Weights of a small multi-label image tagger.
Data: trained on photos of plants, animals and fungi (iNaturalist), 155796 training examples, 19.1 epochs.
Rows from block 7 of a small multi-label image tagger, named by matrix and row number. Rows with one number within an expert belong to one neuron, the router's apart. Each number is 128 + 24 x the weight over its row's rms, rounded and kept within 0 to 255. All counts start at 0. Numbers have three digits each.
Before each expert's rows are labels from the 100 images, of 14848, where the router gives the expert most weight on average: "top examples" is what is common among them. Only what is clearly more common there than usual is listed. The data: photos of plants, animals and fungi (iNaturalist).
# router: slot weights (model.blocks.7.mlp.router.weight, 8x256, trained with AdamW), inputs 172-255
# gate: expert gate (model.blocks.7.mlp.gate, 4x256x256), inputs 172-255
# up: expert up (model.blocks.7.mlp.up, 4x256x256), inputs 172-255
# down: expert down (model.blocks.7.mlp.down, 4x256x256, transposed), outputs 172-255

# expert 3
top examples: phylum Arthropoda; class Insecta; order Lepidoptera
router.6:102115137144134172166102098153127121125167156121131135136123102151105088121132120154159158137125159128139168148144120147160140110184104109105152091153151152162142130107128112134121154104158103124139103126123083152109111114148102092171168105118122143154
router.7:101120120154138174152146094176141129133154151112152154134128123145114083094153117147149129161153157136165170125147121148148143134159108132127153087167136137161119141081133137111112150134098112123136132127126113140091136121139141110134161086155136152084
gate.0:137142120101127133147103158140169141117109151133184138119124136128130130113090144099166110090145171117129091124130121096123143153103139093106142114171165164059144140148107145124114166144121145122131134125129056188112132107149088108108142137125101125131
up.0:133164140146111112156129147102133122146146159171121123109139112092126131160162141162070125118112113116153174099107140115085130143107137170137120148175113121159085153130147106121135141128118099102166156136123129131129117170143106149101146130160125142141
down.0:120129101137148172129096112105155097139110100136160088121142129133071156168138145129129166141077116132155101124136118160131123150132136135165130161117120177125102168106115106090138134142145128119085085124172139103151155103142110127150079115115119122142
gate.1:129100138149120128183120118105103123131181079127144149137124108151164147123118187108132132093106113140143110100128092161117143128126099118118111133144102158117094119173127184108135159140126088169127134100184137156096106113177145115130153184089136156141
up.1:117128146080145175123125095070105136172152105117147154137109161154121120154158141104131086124126097147130160170156090145148127130130135143139103113164140146136097150143114139123105132119145113161127133089169115155130125131157138138122143130125131095159
down.1:136168159137140106139122090083133138133145159113149122106096137093144117166119163141111137106123121116125149129136112152148125126118125096106144112124152153166128177138111127161150119164139156125120144133127136124140114169126135105151146123109102132126

# expert 1
top examples: kingdom Plantae; phylum Tracheophyta; class Magnoliopsida
router.2:126129153119146162097155100144110113149161160150130116145167156124140178095152099173132097117090145127142114112080105125119112106178140142115124147118126132096133123082120135122100161077143156140131117107166089163077131121153131104095117148134151113128
router.3:099121126141113128084104138136105126141160123165132140149148162104149131088158134181116121122131127142141124113086116139117133100176106128128122146144109103095102078101112156117154162109135162122135145100127122164142118136139115079112137148113136100151
gate.0:156090156162123090119125091132174134171127079143105105157173141164102138124101098136146156096127161116134085145129119143128103148161150149140137120130100131118116137129104128119149149111105128096141146144130080113140140159148127135096142131104142097118
up.0:115121159177135151096150108113168073128108125150098142129156120169113123171122154103140113135128114168128139092146111103129131149113168143150111147128098166131165155096117112148131092121168165191112144163141152101134093109125129144091159103147102135127
down.0:112139122136153150115133120125095118120093106129144117117093100137137126150146107145133128144080135105095097094169122122130132145151151105094127091152110134139157128101137116135134117168160134138120145132132155105100172132130139129158152157116147135139
gate.1:131123149128140112113140110103115176153095101117139117093160172081150131088151128109120154094116137131156157126110150147168134146134152173136167119110137107118177095102109124126195176120146137188165176114142114102155108136138117108147098099158112125135
up.1:156139137125162118133139108152121113116122114091133149122109100115115129130130144123112110100098144126143097174101163139138158140106143153177157108119166143124128133139122161129143126148158123137113111125158110158103110103104115110140092129134084114133
down.1:153135117109157142137087103137110110152088147202150130120169124115094121103126103108126161146130155089133131122168112112187079104137094145126134160156136101175117124174148100118139136149100118099121126170175148138156121117071109126105156106156133138158

# expert 2
top examples: class Aves
router.4:159166146147171135115101135175138150139126169123129135121121159128114112089091151154150124128166138103117150088127123137094146140191138156110110166137128119134111159094101141073128183145123120142113118163100109179101110112139175115136081098129101152115
router.5:135154144157141099152120102136103159163137166139119123133100138109110127109095144168179114146102145110129163102109132089092137130175124132110131154179142130118123147109104127091176171129098177085138139116148076129087108128157121145150101105109126131141
gate.0:124142157151133133186095159127124132118103116098113103122119102089108182094135136118181081081153132134129077115107108124147139137067120080106132133136102123115116105165134109155128138136122201145118132129109143137145144082144150101100114173163077116082
up.0:135133125094113109114136131152114113130152145191128154145137156134141112134138130159088119140098132129143171121141135079098051110185140148146096189122125137154156116143152114145117098148158064108136130119126126131108097200109104164130123125098165100150
down.0:074117115165130161095081133113199110144144146139124161143133133118186108084148127161106110113129106124137125081132163167151140151112135147148154116128115135119114127131121134120165081095127169176117112127108131103147103133141116162119081090153149170141
gate.1:121142114127122131131119128167126099131105107126172160143131122140107172099166141146114117148099100112112170087094114121095095168107093092150123071175146101152118110114124135127122132138124116121132142084116152160134164124104105129147139134138144135140
up.1:116065128122127138107163129098112156099119130116110111116125152158163117131111099109128133148133122125103109184135108132129160125156124144136120174086076139104143134149115127152137110126122161135083134177150122073142148128118157153117132137119130129102
down.1:118165128087130137081136127119133104142133113108060096164118155130141128130106130115134142122158089116151142117104084173146141133149075135108169108131153138131100097102145106102140151131096174138170112137148133123111110113110133134123123108099090131132