{"model": "multi-label image tagger", "dataset": "photos of plants, animals and fungi (iNaturalist)", "train_examples": 155796, "image_size": 64, "crop_scale_min": 0.5, "horizontal_flip": true, "arch": "convnext", "isotropic": false, "norm": "layernorm_no_bias", "activation": "swiglu", "mlp_ratio": 2, "inner_norm": false, "moe": "soft", "num_experts": 4, "moe_every": 2, "expert_mlp_ratio": 1, "slots_per_expert": 2, "shared_expert": false, "patch_size": [4, 4], "conv_stem": false, "depths": [2, 5, 5], "widths": [64, 128, 256], "kernel_size": 7, "num_labels": 75, "residual_init": "zero_last", "optimizer": "soap", "beta2": 0.95, "lr": 0.0013, "beta1": 0.95, "shampoo_beta": 0.95, "eps": 1e-08, "precondition_frequency": 20, "max_precond_dim": 1024, "one_sided": false, "adamw_lr_other_params": 0.0015, "grad_clip": 0.5, "steps": 11600, "batch_size": 256, "epochs": 19.1, "lr_schedule": "cosine", "final_lr_fraction": 0.1, "warmup_steps": 1160, "weight_decay": 0.1, "adamw_weight_decay_other_params": 0.05}
Rows from block 7 of a small multi-label image tagger, named by matrix and row number. Rows with one number within an expert belong to one neuron, the router's apart. Each number is 200 + 30 x the weight over its row's rms, rounded and kept within 0 to 999. All counts start at 0.
Before each expert's rows are labels from the 100 images, of 14848, where the router gives the expert most weight on average: "strongest on" is what is common among them. Only what is clearly more common there than usual is listed. The data: photos of plants, animals and fungi (iNaturalist).
# router: slot weights (model.blocks.7.mlp.router.weight, 8x256, trained with AdamW), inputs 0-85
# gate: expert gate (model.blocks.7.mlp.gate, 4x256x256), inputs 0-85
# up: expert up (model.blocks.7.mlp.up, 4x256x256), inputs 0-85
# down: expert down (model.blocks.7.mlp.down, 4x256x256, transposed), outputs 0-85

# expert 1
strongest on: kingdom Plantae; phylum Tracheophyta; class Magnoliopsida
router.2,222,203,155,218,221,186,191,228,223,158,187,208,210,183,194,167,158,220,231,267,172,132,204,155,219,174,136,175,204,206,186,159,170,202,226,193,201,164,214,189,165,182,184,232,162,176,207,177,231,181,180,173,198,279,199,186,207,193,167,209,246,163,225,244,178,200,270,216,178,190,230,217,193,216,227,190,138,203,178,192,184,170,185,203,230,232
router.3,221,200,197,182,190,212,193,245,182,169,175,227,182,211,158,181,225,142,182,270,239,130,192,160,193,196,129,224,220,203,210,136,143,183,219,219,192,178,240,207,197,166,161,242,167,183,196,153,234,191,198,181,218,257,214,174,210,169,203,182,251,175,206,238,158,196,238,213,199,159,244,241,143,190,151,209,160,204,203,196,201,152,192,232,211,219
gate.0,248,168,213,180,210,188,210,188,174,193,245,196,236,180,233,196,210,214,214,205,210,235,158,194,284,235,168,214,153,170,185,154,190,201,179,193,245,228,252,235,194,203,185,186,235,201,184,147,185,197,217,180,193,175,227,216,169,196,177,174,226,147,252,236,180,179,172,194,229,173,206,176,161,218,209,211,206,167,211,173,202,201,219,183,204,223
up.0,205,195,157,235,218,203,154,172,153,164,216,200,176,176,269,190,170,200,178,161,198,274,153,186,260,232,186,158,218,240,203,219,258,205,177,161,171,205,190,258,217,222,183,175,234,185,193,224,201,161,212,164,189,191,195,189,247,122,232,193,196,172,216,234,172,184,198,231,159,228,207,197,186,158,225,219,164,204,142,239,198,207,176,190,176,177
down.0,222,196,169,154,224,200,212,124,176,221,238,205,229,160,218,119,223,181,157,235,222,193,187,216,207,264,231,206,187,231,249,153,234,215,202,137,156,248,161,208,202,188,152,183,184,210,195,161,220,173,195,254,264,156,229,165,210,191,238,185,201,223,222,208,199,221,242,196,248,225,163,263,186,290,174,189,233,236,173,235,244,186,179,167,180,189
gate.1,210,179,228,227,200,168,174,193,193,172,191,164,190,163,174,201,206,248,248,186,203,187,263,159,178,211,202,155,221,138,204,159,196,189,194,217,197,214,193,189,189,158,214,206,231,186,174,202,215,197,200,239,144,253,235,176,204,186,126,235,215,133,169,197,216,196,208,142,210,195,211,178,141,215,175,194,200,228,237,194,191,199,199,187,198,186
up.1,202,188,193,207,187,184,238,208,235,219,140,200,229,160,213,222,225,163,109,191,169,197,213,228,224,232,180,223,187,224,199,235,225,203,196,180,110,170,146,170,184,213,183,236,212,191,239,185,139,222,208,197,199,123,222,245,224,248,195,189,186,213,207,220,240,203,147,206,162,201,137,167,194,164,270,169,173,175,191,157,214,148,188,217,277,221
down.1,200,149,225,224,161,176,215,187,164,173,227,163,215,215,156,197,213,208,192,138,192,186,205,187,198,241,228,221,232,178,223,178,231,266,181,220,196,153,202,167,162,218,207,178,183,143,182,155,183,197,241,205,231,197,155,218,248,198,120,141,146,258,248,200,223,223,217,196,239,185,191,157,201,208,207,215,187,242,198,183,175,181,220,168,198,217
gate.2,204,219,168,200,208,179,187,181,179,216,148,189,181,200,171,222,188,182,153,207,194,163,241,175,189,182,186,227,118,226,179,199,224,195,245,219,253,279,246,220,199,204,171,223,214,243,215,169,192,192,183,243,172,209,216,214,203,157,193,219,185,232,187,207,183,218,190,268,252,219,213,226,225,201,202,204,213,239,213,205,172,177,210,215,185,209
up.2,168,146,240,183,175,163,191,177,168,152,209,166,198,220,216,210,147,186,195,202,186,189,266,217,197,240,191,213,168,241,190,223,199,208,234,253,233,208,221,213,218,193,189,294,232,211,175,194,262,244,244,262,179,172,198,176,186,177,221,146,208,146,185,219,209,258,174,247,174,221,220,246,177,201,226,157,250,235,241,193,172,228,188,159,176,206
down.2,190,186,205,188,230,194,187,165,166,228,222,248,202,226,174,211,181,206,206,201,197,177,181,200,188,152,170,163,216,170,192,216,155,209,223,174,216,176,171,141,140,190,141,132,225,168,268,217,213,203,228,190,251,210,252,238,174,233,181,182,193,181,185,259,188,189,226,168,188,241,209,213,216,213,218,204,227,217,227,185,179,243,128,191,199,216

# expert 2
strongest on: class Aves
router.4,191,206,213,199,207,220,205,213,213,226,196,188,195,136,164,164,182,241,175,223,201,187,268,265,217,213,245,184,185,266,207,261,188,202,221,240,200,162,227,206,221,201,165,181,217,200,165,216,183,224,235,178,244,219,205,239,174,200,180,191,137,224,182,197,167,172,167,190,235,216,261,191,206,192,144,154,208,262,201,271,194,220,177,189,222,201
router.5,212,212,188,232,184,192,209,230,173,200,210,207,165,147,144,170,188,212,189,204,180,186,274,207,227,215,210,156,174,248,254,203,150,227,203,233,131,214,244,189,228,233,171,177,245,208,195,174,183,220,225,172,235,188,167,225,228,217,168,188,210,222,140,199,167,183,179,215,216,248,266,203,175,181,116,176,189,251,196,239,242,217,183,201,229,198
gate.0,228,162,211,172,160,192,218,188,202,172,248,220,186,205,235,200,177,206,265,194,217,194,215,191,153,196,198,165,205,191,189,244,170,214,230,169,233,222,203,126,198,210,243,203,175,184,246,187,216,188,212,251,239,173,219,213,214,172,210,220,263,220,218,201,201,209,224,164,183,188,210,162,247,232,209,239,188,245,225,157,209,220,165,183,218,215
up.0,233,206,176,247,246,224,161,194,200,182,181,188,205,201,151,198,233,196,215,182,212,160,190,194,261,192,208,220,172,188,169,179,196,156,184,247,219,178,234,248,160,230,195,147,198,220,167,228,139,196,206,134,183,269,221,165,201,184,235,183,212,190,206,245,208,170,212,226,217,174,215,249,161,212,207,157,249,143,210,190,217,210,201,211,227,210
down.0,157,140,183,193,174,175,152,170,165,247,161,199,205,181,201,181,151,226,177,195,248,212,235,220,229,241,197,155,184,198,193,186,235,197,172,194,227,192,200,179,196,189,274,202,233,207,229,163,224,195,142,242,189,218,214,164,188,204,178,205,197,211,199,184,210,231,171,208,221,166,248,193,197,207,214,167,210,229,238,208,227,197,206,186,201,224
gate.1,237,200,225,146,159,164,230,208,204,235,179,204,193,182,188,208,267,188,193,177,227,213,219,220,181,154,222,168,203,183,163,185,196,178,200,184,219,195,251,212,199,221,171,196,211,170,207,187,224,217,212,174,182,182,193,186,202,189,233,148,213,188,150,173,201,181,180,164,158,189,233,160,204,223,149,167,191,198,224,185,185,152,188,179,169,208
up.1,201,184,184,229,201,225,169,181,191,168,212,195,181,235,160,224,162,189,174,200,231,175,144,245,191,240,184,242,203,201,254,260,199,210,206,238,247,226,179,182,219,151,196,193,190,250,162,154,215,174,183,267,191,198,193,210,240,164,215,226,183,256,214,178,227,227,171,212,259,185,191,213,234,234,243,196,249,165,209,225,225,225,189,257,200,197
down.1,172,190,170,253,225,250,198,178,244,214,217,203,231,162,247,209,199,187,173,161,223,167,189,221,208,187,199,122,210,197,197,243,194,224,206,200,145,172,164,198,197,194,187,197,203,172,224,171,153,199,209,191,165,197,167,156,156,236,219,183,214,197,200,171,261,252,202,177,225,170,209,186,174,103,195,184,218,202,235,214,207,204,189,241,191,207
gate.2,189,189,213,196,265,188,201,265,154,181,235,202,213,244,183,262,225,221,233,207,224,191,179,165,209,199,193,255,269,276,213,199,166,213,209,202,189,212,147,218,230,217,191,138,183,265,171,198,194,243,220,202,176,201,224,226,188,208,280,194,193,203,250,198,217,203,241,193,170,223,244,203,177,258,166,223,186,190,167,191,178,234,152,219,201,210
up.2,234,198,167,169,194,183,200,218,236,195,216,252,157,167,224,218,179,160,242,152,162,192,197,196,186,185,188,182,203,170,162,197,141,193,224,248,230,164,225,209,240,212,228,215,193,155,161,182,149,191,242,242,174,220,232,166,173,192,178,217,231,229,174,239,214,231,139,242,172,243,205,210,178,135,178,212,228,206,179,144,135,182,194,189,215,219
down.2,162,210,216,179,191,151,193,206,277,259,206,130,182,248,185,221,172,182,195,204,222,223,232,162,206,225,185,222,227,159,190,183,232,214,215,187,230,208,228,216,195,231,209,219,233,208,203,274,175,194,223,226,212,198,211,175,203,270,167,187,227,159,156,216,253,208,195,173,182,230,159,264,210,167,171,212,254,173,232,213,242,242,194,153,199,232

# expert 3
strongest on: phylum Arthropoda; class Insecta; order Lepidoptera
router.6,185,162,240,191,160,191,171,159,221,131,208,167,224,253,156,191,207,180,198,212,211,180,142,216,210,176,225,164,221,197,207,174,186,169,173,265,166,178,150,211,183,260,188,169,217,207,164,217,199,197,179,227,209,206,214,177,176,187,241,136,150,185,204,229,252,161,217,239,227,226,203,200,178,193,265,224,204,237,168,215,213,283,207,213,156,177
router.7,150,168,240,230,146,185,174,144,189,177,194,175,261,243,140,199,199,194,190,208,213,193,169,244,207,190,226,179,215,228,204,135,197,184,156,256,191,195,194,199,195,227,171,143,181,214,143,209,177,174,184,237,217,234,224,221,162,197,192,110,131,220,228,203,211,171,233,190,212,217,245,210,154,212,249,218,209,247,174,197,216,223,228,170,157,221
gate.0,229,200,200,198,213,215,192,151,227,207,180,194,193,227,238,233,236,195,199,229,189,217,227,239,214,185,178,177,198,182,222,152,203,238,202,159,192,235,246,195,166,179,236,212,209,191,183,202,243,202,217,213,142,147,195,251,213,221,159,226,204,228,175,230,209,189,220,204,210,228,216,153,195,197,227,147,242,242,282,156,253,178,155,210,213,153
up.0,145,184,183,215,201,233,243,253,146,176,160,180,199,224,212,181,124,201,175,219,205,238,163,198,225,169,171,227,198,199,199,197,231,209,166,178,129,183,208,175,191,234,185,166,302,202,184,239,233,192,183,225,236,265,211,218,208,246,189,137,231,204,202,234,183,224,180,214,204,148,185,210,206,201,294,167,219,159,182,158,226,239,258,232,206,247
down.0,175,177,159,206,206,182,225,154,196,154,182,226,203,157,192,224,176,184,201,188,184,235,184,236,210,221,220,217,206,197,222,215,200,245,182,194,286,196,276,221,263,161,222,184,208,229,168,227,194,221,192,219,236,181,251,150,162,192,220,205,168,194,165,192,151,237,204,208,171,197,233,174,186,149,222,174,227,150,207,173,159,191,184,249,161,171
gate.1,225,182,206,212,259,174,186,211,172,186,231,215,205,191,245,198,202,139,231,183,216,184,204,181,232,221,280,216,231,186,204,234,198,187,179,175,238,192,205,185,277,207,228,163,182,171,194,236,210,215,212,216,174,184,180,196,227,220,130,158,201,202,196,179,197,212,159,227,214,183,239,187,207,197,215,186,206,252,211,192,221,232,178,158,227,169
up.1,237,189,196,193,236,197,219,228,193,227,215,164,193,167,230,164,153,180,179,216,190,231,225,148,263,205,186,164,264,122,208,171,123,223,159,202,230,161,169,173,225,173,180,214,156,146,227,219,219,161,218,228,180,183,188,178,167,213,175,191,187,218,199,251,201,240,182,231,241,181,207,218,202,235,209,245,166,198,178,180,255,244,154,191,182,176
down.1,246,239,221,202,198,274,218,181,229,206,204,200,135,205,261,168,176,255,227,167,167,201,196,212,236,237,201,181,271,185,149,194,200,209,256,222,225,213,198,254,144,242,213,262,235,209,212,201,181,170,182,167,164,236,265,224,132,251,180,207,213,192,239,207,164,231,199,210,157,211,151,194,166,193,230,219,181,177,176,223,226,191,217,187,188,176
gate.2,188,202,178,217,178,182,223,157,213,150,227,188,174,190,189,244,191,143,206,146,224,214,228,202,139,164,226,211,198,199,221,194,208,232,184,192,205,201,225,227,160,154,182,161,203,221,233,157,179,269,142,206,161,228,172,202,215,226,209,195,205,181,207,189,151,151,216,194,182,173,239,209,200,295,204,189,206,231,159,233,181,242,154,214,224,269
up.2,181,215,196,194,221,224,174,180,153,227,164,192,187,155,264,224,198,182,205,206,206,214,201,214,232,212,196,211,242,204,172,243,209,169,189,266,214,234,155,177,177,234,250,150,178,220,197,224,216,204,194,175,198,212,219,146,246,232,194,157,160,231,174,230,176,191,158,181,194,168,187,151,183,199,197,180,222,238,231,207,233,222,147,210,231,257
down.2,245,196,232,167,193,228,183,238,206,274,209,167,217,242,225,155,234,219,165,189,172,150,159,201,177,234,235,198,197,182,197,212,224,230,192,212,229,183,238,206,186,206,210,180,167,187,270,219,207,227,232,211,219,157,215,196,180,189,223,152,160,225,175,164,172,154,203,177,197,147,228,169,225,211,184,211,173,206,201,142,158,191,225,209,250,190